From a checkpoint of a small image embedding model.
Data: trained on telescope images of galaxies (Galaxy Zoo DECaLS), 35.6 epochs.
Rows from block 3 of a small image embedding model, named by matrix and row number. Rows with one number belong to one neuron. Each number is 128 + 24 x the weight over its row's rms, rounded and kept within 0 to 255. All counts start at 0. Numbers have three digits each.
After each neuron's rows are labels from the 100 images, of 14848, where the neuron reaches its highest value: "colour at peak" is the nearest of a few named colours to the mean colour under the peak. Only what is clearly more common there than usual is listed. The data: telescope images of galaxies (Galaxy Zoo DECaLS).
# fc1: MLP up (model.blocks.3.mlp.fc1.weight, 320x160), inputs 0-79
# fc2: MLP down (model.blocks.3.mlp.fc2.weight, 160x320, transposed), outputs 0-79

fc1.187:111109128135146089153110103130098108138147108145083134165133133113161139120128126169132125135114124112140152137135117076146138157134131119134080120115099153120131096126146121139132109092127088115096165136128100163135155077156165127124153154
fc2.187:134110149167140135104125118085095144124129164149140166104129159141134108174119093113085129152129147114094138134120109154071144129090146132095112128138160200131129185136117144134149128112106062093195122140090144100113154161126144151130122149
colour at peak: grey

fc1.235:134150129154132138163132127137100146154129147126150135114149080108116137147153137170125125106142137130090118147113130107128116073120136145115129097131119142109136106154141111112095140166104132150145115109137175144144133047132112159162126160
fc2.235:164112111175120132124124139106157112106109162133165084151134150157089153131127115107122136099134137124089138128115107095169119194145113118129154132144147074142105106109087120088161123121142119128138125102129146114107147127115174104149125160
colour at peak: brown

fc1.285:155114127110108160092128162110155098083146109109137120126157103123113132099137161160093176116134122139124102134129148120117142108145141131103135150115172126146151114137076174123103147193075151144124095151114155125092154109131150140124143075
fc2.285:089117145170128145120163122094105102138093170158108145133120141100120089137132121110174110116133129170113189112121119128100116122112106136143111082183136086105133149150129136138114159141193109089145138120123126101128104157125148102146165127
colour at peak: grey; brown

fc1.256:152116148180098121121092171155107151101126124126117131099091140152061139149138158137135131136160134144171144068120165114143109110144151127118122182094173116141106097111159124149120131142081095133145115117130123141147122139175115101121145151
fc2.256:160179098112153104153131100158157100116111083121110074120105134097154173144144119085126180111078150136097078141125133128090123082118129132115143096123173110144127081108142143099132140115162153102120115156088135094145110126109128132139107163
colour at peak: brown

fc1.297:110121117088113113148135093075145137119094124145135144161138108143133151116154142114099161117163134123154129095105145125164138128120147100099106115148106135118119140127134093116108117080125117156131091136148148139117161126108131085116146141
fc2.297:148202168149140113163106119090132131125082131178122140128079128103138133158099094097117148139116137134121141123131104156092108121109133139119152100164141106137157105165109130109136104110105174164139126130112102092138130153163152106087141140
colour at peak: brown; grey

fc1.295:145131071122156104127133154145109111157153126167127106129124121156167118121178159149104101137148112117109123134129103094152074143111118128089083150126099098099109092152108143103119144115140092130099142124151115122101151121145146121145135165
fc2.295:129119137138113114140087089125100107132140171101160115140122130125092071138145092128153142114121117138149114140125146084085133132140090106075143121125118182177112161064192124141151141145109146131125158081122117120134115106119127138099161138
colour at peak: brown

fc1.188:112098119131121077118190150119172176171137123086106139128122075151099107148127140161108155146133095135182116102132138098107143152123103173097165137153077127123175083137132100134099114126099115137086099137116133142150121121136107140145127116
fc2.188:159109139158143137117182111160166086116087148127128107162152127147149103147149110091157101120182136113090108147096103100172117149109150126149112124152130105119128136085115141138121159169130114147150098102137148167136110111127120120106137142
colour at peak: brown

fc1.177:120140149132144143129153160136153122123168151122131115126143130118143139110139149113096154140087177082159144121153107154119118139124130113159107138091132094125148108117115112128124108181157109169121148121134152085141145088137111105130160101
fc2.177:146130105083155179144153140123133100121121140137093079116158200178150118150116132156137141138154112167100057164158075110097135099101130101094147113146157147120130091146126120146111110088141143105117117119124150155138113133181134138141149127
colour at peak: grey

fc1.159:112108081079167102096135136092144106168129129155128119132170132132113088161121122130098152161159070091172100133119165156100092103128146147106150127115101119131127119141128116075092115128086165107118140116119138093150153129108118174177156129
fc2.159:155146108111122121155131138126143142112127095136155130158176136126114128097123114151136117089170141150093152146127103132085116118139101095111113154092120166144125176083134182155118143148149108127126116128117108129130177103094131088140120093
colour at peak: brown; grey

fc1.114:136124158090127071131110090135117169097115152112150113104143117119089106112132151158119141147119139078188110125111094142152109147120112113123142101119088125148123129150102129094104170125117137060124143163120148089136124124183134110106148144
fc2.114:159120159163149146138148138122106135104173150138115104141103105154137156135158127118155113134154119152155101127117115117137148137142130132118120193127097115147100102151127130148139125110195093155125113098125101099143129135164133145128082119
colour at peak: grey

fc1.273:086106136137125097090108117101082151121169152134127116099162133135146136127163157189144097102145155126158150114141087117107163107111118138105111086132120114132139159121120130096137133143146136104136114158151118120119173071142146085141103133
fc2.273:146105150161115131105102139109117160145106166193121145119109101091095082183137116139125182130175144106149160160134138174106124147151081142114118146131137144124095137121146105177092126150126166105126148148113117118150104141136149151127146153
colour at peak: grey

fc1.319:118125130110126152140126124092141138100122088134128080077146123137085111140140083165139156163167102138110084142112144130131126120160130104134132133148094120139159087180124154138104078144109104133175097090090121152111104122165148162118082187
fc2.319:090141124119171110141131124113085159136162087124127139105141110111200178125135136105107127106159132141137117076130081135157149098118095117144114144167129133097150132105139143115150163143104122134118084126129075142132141096140091126124162167
colour at peak: grey; brown

fc1.111:154104114112085106120118121170160139201144191191132088110130087133184110177130141139105141142131125140148122129125077135099137127075118116136124133098102133055130159150117093129143104114077163128161127103135089140125118078136143104131153167
fc2.111:117093126144096114133089133099101166116165134111107136111132144124091130126134119106133151108107143176117100138158107121089150125147097163160203125089159139116144106129108138140137105154124133131133137119103112073125070133099150140102135140
colour at peak: brown

fc1.160:101115112108170130166064130117111135149103121135161130169114118110115119124141151103085140133147096138147150125138130141123091112177132145153130107106128107123083131095141125107088181090101145162170132180165116132090152113141092141107162090
fc2.160:080125134115106127096107108136131153104179113127112084097132148130124093115139118123128084134139096127113116144092144095104144173153131134158085131081130143127151133157135134097129119154157093123156159150129102111137113111121109120117114149
colour at peak: grey; brown

fc1.143:117143131136085095120086148161104140149100139164151127122093140102160127137166136108142111107131092074122144111121085163099144169104110161119123104139125123133106152140099149078099106139137126142151119131204133131108115060129127095106132112
fc2.143:120173117115150101112142114126128130165133126128134141120185086105135183123131150136134112133108174109099084087097120111138124103088141099117106173150157158123116105102095103113134099115104154119145090157093081120111129160140081120100165091
colour at peak: grey

fc1.261:118157142102126107180124098165128125081141120118116104090123116126078133142166143103145167178105143129129069142149134128108078106076105116143121131125154088107107143139168123083121091113123171166136125095121138122113132118107091154136153140
fc2.261:131127132108157114133087117138084171119163114116121100124174149165158138167106113153116168109157105093170152105160133111166193116103153134136151156123091115102092149148135142119111116139100100096120166144101139163110131098106113094126142120
colour at peak: brown

fc1.146:088110128103160150132181141143155171138130132074101087126103160105131154129146156147127148137106064144135200124134132134164155145160134123099137127098170116109115123171160125176095116118120130088177140122100110141135112096136117159130105159
fc2.146:138123120147141151125147145124122125104130108197145151134184127143114121113134110122127081109123155130114117105108097161135134092084153083086131103149113140140130130133112142083136115130140160104134126115120119170122118134132136122111128118
colour at peak: brown

fc1.48:135075170078130142099106106145105163136120116159078176145169115127152107151123128115095141133132089117170120159143130083185128132103118128130160153167125143168100151153130149131115085102136111130150165101130166130154073141145126142161147089
fc2.48:122119106160156096110169122136120148132143112130132104148108117123117153119174169110106089179136101121091116124142144135137136127127171125131094129145143149166170124105104159120159142121090124164107170109095143125094127149143137133152137160
colour at peak: brown

fc1.232:161108123131141132123145130139127105138094151092123183114188147096090150110123179142113152146132125193113144101130119106165130110123129135118168138102126127166132141116125101117116139145116142112134127096083138105102126111100119114117097088
fc2.232:142130109190135102129171048091112161090127152192110183123186121115177095101121125157130101169143093141097138092098161130105126114120133121090094124127135112107145157163125152097110129123122140117151109124122150116097110152133121135188140142
colour at peak: brown; grey

fc1.283:148120106153134131084135156138148133123138141100069115132187154131126169084124150139104115128170119153129100096142120182147141158142145102128151118125129134141140122129128181144140163147138116166129150092115122184096105098116093127113130117
fc2.283:113132132144126096152143152137118092080117104099128096102144114151113136089122095101143133146142109103131121112149124125131089172124156110113114129135107133113082107123125138122115134088092083157181122132105138140124137140159171114139096155
colour at peak: grey; brown

fc1.61:130143125111110125119117126128153120121130129142122147120126166106129121114115133178131145165141094095129096146147107091107125139132138118106104133150103119172092121128078096084143100104158134134169106158101136125119131146099137150144088155
fc2.61:144115122154136128163110153129139117156107117149176129157135103159144155120099096127093123112153130107168160149122137107125120134115149160123184114107140097124185145119114095171174134072174135151102130127159152149118112123132154102125112133
colour at peak: grey

fc1.42:131085152136108097110151100133095124096148140157139124138137108125121124115120140121117117120153092152108182083152117135159116123139131140132172128137142120178105126122086138127108160150074107115097125152085164150105100119149157155104112134
fc2.42:154105107126080120109080157094122145086160095111103129108152122156111144150079156146168129139107116151157127102127112103154127139100163111135138140091122144132130116122092115147109112138110132079131156122124168132086174142150093144140103110
colour at peak: grey; brown

fc1.98:147129158092136128073157112118071165142123131127121124107074154113089130150130114132136127151138130156174127091120108132148150132137171139123120106125177131198094137171111087133056135152146112174165154115122132129101169111170092115138130102
fc2.98:091112132107122139168114136095108086145157142132085120139120132104151167102120128107141116163123135115085126118090130128098103120112107139148114150133089130117107138162080116158185084095109123128144171093117137190094092107146122135117112110
colour at peak: grey

fc1.128:146115121110147136143125117106118201171152110206153154116123102134095116120154147140108164126143120146098147117122120145136147125101146095086121148125114116130152181136115146118097147147154101101145150133197131107112106150150125086153129107
fc2.128:147129155145142137148093188127122095112111125112091126137140119079117151170125116137164125118164145180122080104158113139119096097120120098144105154186100150097114141133173163140171134121145151146129124173112129125168108179136105096147097133
colour at peak: brown

fc1.50:121150142148152145112152125139122127131172130109137131119116099094165146141167169103149139129163129134141113137096121094147151108196167150148176160132170145101151141130149103146144138117124145122127159114138172159129136128154114137123154155
fc2.50:092110128119122084157110140120089131153113131118101150093199173147126092118123111146145121117103087114119121111092172140101090155155119119096097129157122169112118180140134170131150144104158133138134119136112112159116116158085136104092157082
colour at peak: grey; brown

fc1.205:139132141143138075106130092144151134120116126145093114129134134129139128118115153142115145092140090160106124055122109098045168089149137132102126135151107127107146116124125120119135121084118161097161073092085114097108130145115147125095100135
fc2.205:108131095168168123116119092096142099099141108113168099140137099100146091124133112125152072083122136139163135167126136153148126150150089160114141100136136126142135150130115140079085096120134108103118128142115121191145136115112137124144137160
colour at peak: brown; grey

fc1.101:129161126127126132122173183101132115132128127143138140132132102121157132133147125111179130155160082120162111128142082111166155165086066108117094146177159152129115120113129092123137121154103115127125144154142111123137108138147124136146136171
fc2.101:137110122133119129102147131076133125109114143154113100122155144146119117141146076116119149138165140121090099090136117131161130143088171146118134121095123139086123123163173143126117109116153142151159132106127146127136124150083167115123104166
colour at peak: brown

fc1.192:093121169110115099116075114159122111149107111164114069123116119136100133141130114123104122126122080170142162130139171117136137158106159118118112149171076139133108145120083107128146107181106113110118131116182139101117127142109144147144126145
fc2.192:170152119187078139113133137099143148110165153097088113128105107144167090138101102122117125139121079141173135109134074112122133127107138135120102143144112143131130101128120107096129128111139123143104146116075145148121128118137132125166133112
colour at peak: brown

fc1.18:167108127127151096157160136137111141134164082132141135105108138094124088138171133133127149117172141097125160134129156169117062125104072116128160117148118156136114159164113086173122146146107108161085130128095131120099143167149138150110130149
fc2.18:121177130152127127131154112089106130133167112103157140147117135152128089124137129121137126144070170112112156098112120116134100101130131115105113112182138105130133126168132166110151109174118142120119133107101177101115105160087064137144110111
colour at peak: pink

fc1.29:156095104121148122103122173147145129134117113109128177119095133173106158090152106118133110101148097111138096122125139134075146141125147098121116115110072095159143110132127139157156118103124134109108137131170165132123162149118130117129116156
fc2.29:120137161165150093131132136114118081101151134093139109117135146108106178113140173150133133091125141141097116172132108137115131100168178109147139101092075146138160115157131129068171117123139157095129124108155087120121111149141138130132119121
colour at peak: grey

fc1.79:132131129132173094134128092132118172125092118136133105091129151136161127073161129133118118107118135105127133111182103102129100162099156152105172141114121150189140124128107111118150111142133125133116140107122149118102096167132135127083132127
fc2.79:112128147117104159105096130081169132103142118164117128118102127118092121175113147086152131130129100102153121166105116139140141099137092098138139127081111164109137159123136134097132123133119123178130136106127175125073161127090139187073118150
colour at peak: grey

fc1.279:101138135138107109102121085115127082116101109109151108120138150124095137159129093166125082146111115129148107087152135083149144141141140152090114143077113130165155110138085126124144143134100107135079164129142157153113160129088095125151106120
fc2.279:148116156131139152161146138143149118107124146134051151133129119141117126109118181110135147137145146154125086076099134149169133124135108146125141070102090102154123127115152153104143152164125168136100149099121109095100096139152146157119127112
colour at peak: brown

fc1.116:109143097151147119150111121158131100156086160152137099150114129139162077112122117134103127144152131136125116089148106128135166152112108125113131151156121161162134127158122141106131100092100108126118071162129118190130117165141111143160161122
fc2.116:148127164105117097164141154081163116123134122143131160092109139186097161162169147117076124091116145127164132083161127121162162112122125131151124134100138104100156137118156126105144104109134120131179097101154165085087137139124166139132140115
colour at peak: brown

fc1.293:138144136122111111108108134149095139162076103154114139127126141139162121118133148151087147111118117103136091155161108115102135132157167147120138074143123107120151123088130102145118138137138130139149128116070141106097139085096117177103148147
fc2.293:125170135178178135163120108161143130118130124115140138168153148158157102124151129119142091143111143137123127186118100141125084128175117129122153149104101151115122151144108127143185127099185149127118150123159142106120120094135100134131139138
colour at peak: grey

fc1.14:135148111127118126137169125161149124146101140141098127109140144127148148097155146127103114057145102144164123129148157137114110156114182132169139156166127141127138127134086108173163108163131149168130101132134103162083124091082116136123128142
fc2.14:123154122083156134121167136133141095145111142104121132142136123104118139122100113118153112150125134149158133107129103142075139136185095094113111138132162115148105117148084090123141138091107145117110127159142096098147115120139128118142104141
colour at peak: grey; brown

fc1.289:182140128136162098137099154132164133144115096114106150137122117133166157121128110152116177130145129152156102132165112146160103155126147062095093131140080112161145146126155107127145134105107148164087099136117140090147128132108089137086131118
fc2.289:105126130110135116110129143148134131120129201135147072163128170180160110129171155129139119122094115106122121104166086178140162104181162117089093107113130142141137089131126122125145119093167145171162139080146112115129111152139154142125151158
colour at peak: grey; brown

fc1.170:140162121135140113132140129084139122171157119107122149150100091174119118138162122162110111115155100106141124144106113134128104125116146119118077128133089096126085111176146131126155154155148137113111157119118073177112156135082142102135116145
fc2.170:177148167124157130136141098110115094131110101145150160164161117086151129099155140131145151130139170101124149146151176105133168127099076127121157115129166138149161073133105153123129119149116149138140136145114123112140143141166124100127121130
colour at peak: pink; grey

fc1.179:105148084090125117138137086129137164144136139150133143119130121153130090104181131134136127136109127198171140119144130129098134111143154141091103129175116172136121100165109114110134115122125130120183151125151115089106177174092148140140146117
fc2.179:113183129144183155149126148132127099148118131112138149149100115145146127138153101107150124145127124091125137134125167149106080124147121088109113146148110118113090119158130153106119105136143147071154084126127103152165107121106158164124126154
colour at peak: grey; pink

fc1.213:138140123069082089131142180150138136114099146145090108121128125115113149135109129138150148138101144103177099132100074116122131095156135174145080173143102130129121166090123128131109105105123156070108175129137082137150099171161123135159138153
fc2.213:115122133161167135145142109135111144120106153121135095123178137106122106152134128122082143082167121117088200113158153124134111141112125118146129089073099082127189129114098117120097100139118092112110142109155089072144125120120079123114123114
colour at peak: brown

fc1.136:092145142129142153128138105161131124123128106137098153143097111134142096094169140122143112120105123148091145101140128112136126053168101167119110133132141103106136155097096140120099117154130140120143156119122103139109153127118139134155116109
fc2.136:107129117115160140126115096107157141112140131154138129114138132099112165115128154093102119104114146108154104147176097154120141145102124107094136073123087134118128073119103139138136183142152117084165153148106127152115157124143133089129126168
colour at peak: grey; brown

fc1.286:165106128128123062125143169173096108080151152130124094143112144146134135135147105128129102134155160105105102096157089138134103118144136157092092124147144097095125131142140192094113121137134138135093118093145079158118128174105120102109119144
fc2.286:181158102107122137096152106077127114132141143128118120070152100093104106140123135122121140156152144106152124127125157098154154118120129132147126139133105134136122153114123115130120124162109126138108120092154141126117143131131138122130126099
colour at peak: brown

fc1.225:128131105133183130108106132139118108165144157121146157133119132094121179145151111113083104121103108079122140129130125074163155143171148119115131099142116152160142118133114115122134124122142111133169162088141172138152143150120171091129130158
fc2.225:167128170116143173134192090126127127154150130092156133167122134159119159121121089130156111145106108114135095148062137123151168145128099111098099132119128170063132163118097121124137155142116130154162078161130093114124097122156115165112104110
colour at peak: brown

fc1.254:093111114113111133135138130107182148138177146105113176127108144121098129112099144132131120154126135132161084105170146142092163142138112147103143124174126180134131161163128110130076080112092131134140115149152110127154157141141147142151141104
fc2.254:142154144125118141128094138148126113179147163103142130083158137097133096119109161135133130137115144165120075176098122081168122126144138103144129143110103124151150167160163107113160168121142155140125105144138152142116158102036088156103119114
colour at peak: brown

fc1.145:132119098123111043146130084162128138130124127086143169139128127081106166114150138125161131078101108149103102107135120119132104102112104101161146154136128144150131103129152138080094121107118114158141118141110096134135091179149119104159096113
fc2.145:135131159135099144072136133166119127150114105137087077126137128131115114143140113142132102121106111144123107139123094133078149109129127147103138111099110122138076130122144148110132125132094110109120154157114170136155158143079176111097073132
colour at peak: brown; grey

fc1.110:072121135163159126120148153114129185139112120114084152131092128083112150137116138150084104107147129135146137113134130157103126140166154139188141135173132130108113117129135068141095130125117131123088143106088146170126098146135099168092140121
fc2.110:144182149099133102107085147170158143168154147089094079095106143137150146116170168124108126154133121147133169117128130074148124116123100154109103152151122138121147155096113132101130146132125124117158113126110111147140113126194139143105131140
colour at peak: grey