From a checkpoint of a small image embedding model.
Model: 4.32M parameters, 64-pixel images, arch caformer, activation gelu, patch size [4, 4], depths [3, 6, 3], widths [80, 160, 320].
Data: trained on telescope images of galaxies (Galaxy Zoo DECaLS), 88335 training examples.
Rows from block 7 of a small image embedding model, named by matrix and row number. Rows with one number belong to one neuron. Each number is 128 + 24 x the weight over its row's rms, rounded and kept within 0 to 255. All counts start at 0. Numbers have three digits each.
After each neuron's rows are labels from the 100 images, of 14848, where the neuron reaches its highest value: "top examples" is what is common among them; "patch colour" is the nearest of a few named colours to the mean colour under the peak. Only what is clearly more common there than usual is listed. The data: telescope images of galaxies (Galaxy Zoo DECaLS). In brackets: how many of the 100.
# fc1: MLP up (model.blocks.7.mlp.fc1.weight, 320x160), inputs 0-159
# fc2: MLP down (model.blocks.7.mlp.fc2.weight, 160x320, transposed), outputs 0-159

fc1.76:124153115145130140137148136109119154125151104116104126114123158126080163127200141169165126127109111118154152128121082099136110138135180169156117127120104126148112124096137093121156099140094120142085123108143122158078140125139147108108102177106139112141095108115157068119123109122126144121153119082119152140111146155124162111174126127101137106119118102123146107128124178124103173143157136098130126156147108138156144114124140143150127152139132152128065185075145118143172103134157154
fc2.76:112169175123195133159105108082136143118116123133090142091150109093101119159119123090109121109127153140188133155106128129116115127147082113095090150155141145124126111114128116126104107160143117100148173139095113119086133141149100145167119119169167122118187131122119099125121177109129148113147132134131138127148116105131123130100128101140171165164103138121100129129113119123165117078139160118140145108135134148079138093078154157119088111112126099122146102140140154155088152147111126
top examples: edge-on disk: no (59); spiral arms: yes (56); spiral winding: tight (33)
patch colour: brown (55)

fc1.142:146104064116141119153091071119194110141142116092151166106155097151148130151118132119149157152062094157101114148121093127079157147147120159118104121121132113102104133137109096086108121115158119126113100128118095134104074149133128129142127137073165102137137130114146134112137126169140137091127137132124137124118144134136128122100139114153133132106116159131131145138109104146123115129118166111125079147107141151153115078096190111167150113129132083087118159109138140123114102152101141
fc2.142:183156135089127117176164126104107155115134154121109102096076128152134151146116104127124128141134126114185146153104128145125155155140085136117150118163148176126102145142099184152169127139104102153150173124084169097119154122140121123090155137132138143135124123169110143134078133139091125140125118148126176106125082086177108142101126173137135143102135134091136103131143117146132124130127106164124118142154163117107158139100117183141143122171131125124143122135152133140113131117182137
top examples: shape: featured or disk (84); edge-on disk: no (83); spiral arms: yes (76)
patch colour: grey (57); brown (39)

fc1.193:116100114125116128125117117095070125091110146140103140141145122126156157121136138135129140143135184105135136125162143152190125170153171099119099133116133103135147106173140163124164108154148143181159091109126134135096078094136094128143134192104122078145141125106173151128093123083119105158117144137118127142118148132119130079138099113109106174135120135160148152119158149150146166162143115101101101139078133127131126082122137105124156112122121100148113161115100133151154120127131108
fc2.193:138115171091125113155142151177148108136180129133177149122149111129136108100158113096144134132071100173139114116112120115076095147122099142077132131153156136102126136116123122099115125124115148152114142161174097193098173144153128138156112118148145106150167143132134061118158134133139108096136097102111073083139094121108142139100146136138143120164145176135129106139125141138106114094132123086149146139125103146139088134123156110117095098117116144149107152112111115110143146131143123
top examples: edge-on disk: no (76); spiral arms: yes (68); bulge size: small (50)
patch colour: brown (55)

fc1.116:115123144109132126125095160118155116111142097148122158154098101122188125094134123174159108112102083159102124121098123084120125128142097115144126130119125159143109110094111188108149163112112134089152123147125088114146108137122101170094119103153149131146137114118152098102130163127132162156086115165095126113107141121106163145103134111111123177108150117133165101137139154153104090097126146117145134107111085151111144130155115159091083163173184116142103145093109117140126130136098154
fc2.116:115140151123126109115125071160119121127163175160144088119103130075136129119140146084146169156121181105118114119167152127158144103105137127084145074146130129129175139136135135094118097120143109138139127138118134168085156133091160123168154118119165126124162143145102133149144109144161130127116124133151131128111159119132158170135113126083135129085146121104115114128048105159180157107147120163114124150154111132117167110114132135086115126111129119099166115147147125101112115132171137
top examples: edge-on disk: no (54); spiral arms: yes (43)
patch colour: brown (48)

fc1.130:124114130140124135151149156146141144146170144137145173148119144092105097141162131136163109117119105129126130117113149127119127098147134146102089098132127131124142141132181089154148152145137111098130104125167136098120104138150164151126122128161101127136095070119163094133127150164125123112119109110139096158109111123109106086162117148119109177126153092141137090093120128120157122146105126115141110128127149081137114083115161139140084043096124099177136170121163135169105162100127168
fc2.130:140156089114119162173104121086101144149130116143117101162114126161154143159131103088121129088134128152166154134142136205106146128129140147133078195144112127123141156128152113116118130092105187186124110142091108164162090137128104142106101136112087089146130104115117118109114122154144143185175129134086154081144090140157126149112097114153112094158145162109137133107144150146121121117121149123133133097120116132116135152117131140127111172144125121133110136154144145157131127116148117
top examples: shape: featured or disk (72); edge-on disk: no (66); spiral arms: yes (57)
patch colour: brown (45); grey (37)

fc1.28:150114171166083142113134093138123124144121140114141145107121140129142149109146126133127159162106096108156144097146132130081125093113146130085072105108097101140134104125135118121133129165119127130154138120116119083114117116164116152044132134145127139125182113142119154141111133156137107112154096120123134078124129168114137150113169114109102112156145170138144096125118076117154080138089134114098156123127122140161129089081131149128093139107153135136104134162097103154104137155130196
fc2.28:153125082144141111132110133124078124125097081123138159131153128183160099155178084135124077132111131105094156131096173126176164137160135099128180130109183133137135144157089137127135125088135096134136116144139109112132173112144139117137119078126135128139126135110156141111197129103139129129108140150118154115132099106102129110156117150088120149113139124151133173101132183135126135107108143136119116148126148122120137135138089144116099124100150119113130163131065146151133156081139107
top examples: spiral arms: yes (39)
patch colour: brown (38); grey (26)

fc1.242:141152142127129107080118131135164110136158154107130137144119143137100116112110138114116118110097099117115146085117137129091137150128092167090115151151110115108105112139101076123125108120112150095176111100161154171143102141121144107134095143135115076167118114104145159073106165124141117133116119117112140140162115143155127116107078129127153101167127163114162127176132148155139135154142108097114157114174105138102100122180171135129094133166137151105123094162133115137061099118138131
fc2.242:150107119145115112109147183110128112132143154119116081107148142134127141125103157063110137148084132145135145129115128170110146114115122116063140074136143075122165135074180155144132112113115138100110135111103116131141111080104123123112084124114126158142101140113124146158157089116113131131137147088141108165159138123115136138132158109118133146127178126118097154128140136125135112109177122088136079115100122082145159132127112117184134172116097151138154145114108117109166097112108110
top examples: shape: featured or disk (66); edge-on disk: no (59); spiral arms: yes (52)
patch colour: grey (47); brown (34)

fc1.272:126103138139131101143174161180163124126111114082111138134118147124154153169149131121115169117143109132169138122149147140130092112109122124120106122114102107159147119139079135161117101118141141110129141060149145155174111144175184130146147151099125126121107146153137147135106124107079119144120101117091132123134090119146128135125180117114101128138099151116174103144107099151138172117098117119102152122124153135155125183160141138125114135150141122175146170081110177108152097132088127
fc2.272:149116140130174119168133115112117122149128136106137149129082122183114126146160150140131115150129152151158156115099139150123131116122128115113117099123127126131113140109150130121165132147096127070101121124174103144154132140127062113124067105191145153089124172113095090115145139161157124092167147161145105088129085102159138101176096080130151108111112114128121137092151148131110090123125143142122148158111125159152085115116156127106119071119094114152135130092118135121116123145128133
top examples: shape: featured or disk (67); spiral arms: yes (39)
patch colour: grey (40); brown (34)

fc1.315:133122064150140132160117146093126157154074171111104116104166117128120114106178104165118124137158125132121141110149109119131149154073202146130121117116123111149099122135109103130121063138106129155097159126131147076129148102147137134158144115159150126130149092137154119089120082139127068144111130122118146133091136119138129096127111122172129125103128137120100138150124144125096154164114174141131144114127099108140123133156116168141096149111100115105136119129140115187145174156142101
fc2.315:149100158115139071107143119187097093128136126147110110112144144107168119108133121134122112113096119163134144117094143133152115120164082112113112110125104097106162117110133136143145092145167134085125114164119117144110118116145108175111126092113147117133120160133111127125160138093141099124133116133170121072081150144115131122147133160095113158131167098158146081159124134128150099114111099098089125129120126157147117136068126147155144086097124081129125126102144132117137073150182095
top examples: edge-on disk: no (55); spiral arms: yes (40)
patch colour: grey (57); brown (39)

fc1.38:095121125121154089136183152158116109149120081146131150129153135149132087106159125111123103137110140125197133129130133147073121106140123139141105159136147128137106163080143132083144125127128076152127131164103122102138163171146133153125103118142150124157085096144092139082144130095134128107133124127127115168106148123100156123100121104145113085158163123086157127127078109120156133119107128076112165105120118158135131099132112109137156134123144083128107146088126191141137128103151139
fc2.38:162191126115134151142110135130140095143123157141144151142133103152120126159151181105176140125119155127092112128124120145139066177135141106131134066137148169118154131165109100121073141147184130127141095141129126137109113098097152117126092147111101137123155176111190094161128138137119117133101115155103128146159093143151090145123107116107148120135099123136121129113154147127120136145146145106128166108131142111175110148104139107102137185158162129149136138160085117146103143133153136
top examples: shape: featured or disk (75); edge-on disk: no (63); spiral arms: yes (55)
patch colour: grey (75)

fc1.200:074129104171151115099131152118134108105135112151162098095160144143137151127124083138167142178119157119128116093141098175141120159118131126126083101155113130116143141139159159111097092151122132129146151128142103099114112117185141092157139136088105114168139142165151124148116180175099131113141097173134106128139087141156140129127151133138131144101147134159134165133130097140120131127117122150140145092108174161161132116179164096134095136112117160149145171159172142139116120136139141
fc2.200:170139152095115147136143120094114122158152095159117188153105131138132151130113171139128134096108126144154112130111137113134152092170140144153143160075143104139133120140069127166137135125147122149122154120130173144158168162096135162128109155173125127106127107136146145132174117089133142124140106118125146165118178130145151131160099096106160100153151127159144121129110172129106105176108106126099123107131149145147132133126112133179146156158127135152156108104077114106076164130116092
top examples: shape: featured or disk (65); edge-on disk: no (62); spiral arms: yes (54)
patch colour: grey (58); brown (38)

fc1.284:144109129106082148126159122084084171105131123136097184103090106134111142132117168131189129123123147111159079088112148118135116137124116139135132113123131123152130143116140126109110135128130112166162158175153120097076102086149137133138120114141114080121148113127140126137111113143153078126134128087092098131105129124097132167149117147113134173128119078133097117144121134090100107166161115099112114133103104173113128063132125144122150102163132138141102160119139117175143154118130167
fc2.284:125155114121113166103083134137133132130145141164118116135168111136093115124134072077089159146122114141119133097101089135121143159129152165094151122152119196090168140106121148175106138149137149109111114123136144164077138111145092160129112149128114132103163129108130148120144167140148189148128115102124169152168115166132111149096151132106118139119169185104111109082147129097136132087098131126120161172108114144099127120122135119119107132090109111134136154113104149107111126105141132
top examples: shape: featured or disk (62); edge-on disk: no (61); spiral arms: yes (52)
patch colour: brown (53); grey (29)

fc1.71:090089123135126131124136153129141111098096137149153124162109132143154091113151114151117112117135094152118135159132133111113133144102100106086101127104138193104152087143151126149153125183141115144107106103129121120079105102163112156170108112129107117165096140134082088099132159170145118119108140191145140154118158144141119129154108104104137125113106070123157205109144117094117115131150163103125124113138146101155142108123122117136159110122125138149141191131125135115121172148122142
fc2.71:143164146129118117132129119135184130154137138128147175152116133096117164141150082113152123126116109149175143067139149153107093118178117072154132115121139086124093127138096096123087142127131138119095143153145131151131154157115140127084169120139137133130133144107180123136104113112093136121139150115150124141125156130157116164075114150141150125096147155112108093155118139171104125113117109165163114134101146121133128150167095095153141120092071086134128079122131126107099124101113094
top examples: spiral arms: yes (40)
patch colour: grey (36)

fc1.281:118134131119136158143135164155084152150157141151108130133077095116052148130140104142137154126115135123102100124101090104146147157123133145126146115129093131105151154107129130133189135105180084156126145135148121077154121171114126147140110160127147144144131135120114120117107157138098099138095138114080141110099093136129126139113112080075123106121120158177135134142194136091127132133174101155147123133150144110156125129148133154160140132135117133127110155152182084116093140117152116
fc2.281:105125134106109122131127095078115135118090168128174116132177143144150144108111101138162118129100100116153123120123081110085130134140096131103096164147122090158104126148115155119081121086157174177126086127128115151154133124118168174128123100136136144093159156101102157099095104144134149108135145077122087152129104169133107100100125149140132144150143093088111139128111144120119108167115085143125099101109159160133137127151122109142109130124166157116132170132111136142109104151091150
top examples: shape: featured or disk (63); edge-on disk: no (56); spiral arms: yes (45)
patch colour: brown (46); grey (26)

fc1.195:161111116121135141099132129105127143108123139149119153147138110131181117144180151107157150112139159125093114139123111137116143133105131140142078166101146135159151121130164137137134113159137093118140141100153135160139101140141142159108116089143137136147142113024155134120139075120116102147089172148161147128110094115116082156105106143134123134151108139113112111098101105136106165091128110128125179149100083151160157129123096131085101116140126149129115152127127099181117155138113088
fc2.195:138125105124150131171150135142137112114166140151102102131147153116111133088101177165108135146099110155109153162100156146152139098121163118107149138138151145132165157122138162141158151144119124128172110134109078081099154135106096138127121163128115102140145153130148150136118124133151125151144153058163140085141174140131151122119168106148115171138143136141145130150078118134121121164138184136169127115087136112105124114091146149158171110152128139104120133087158161098080134145115152
top examples: shape: featured or disk (64)
patch colour: grey (26)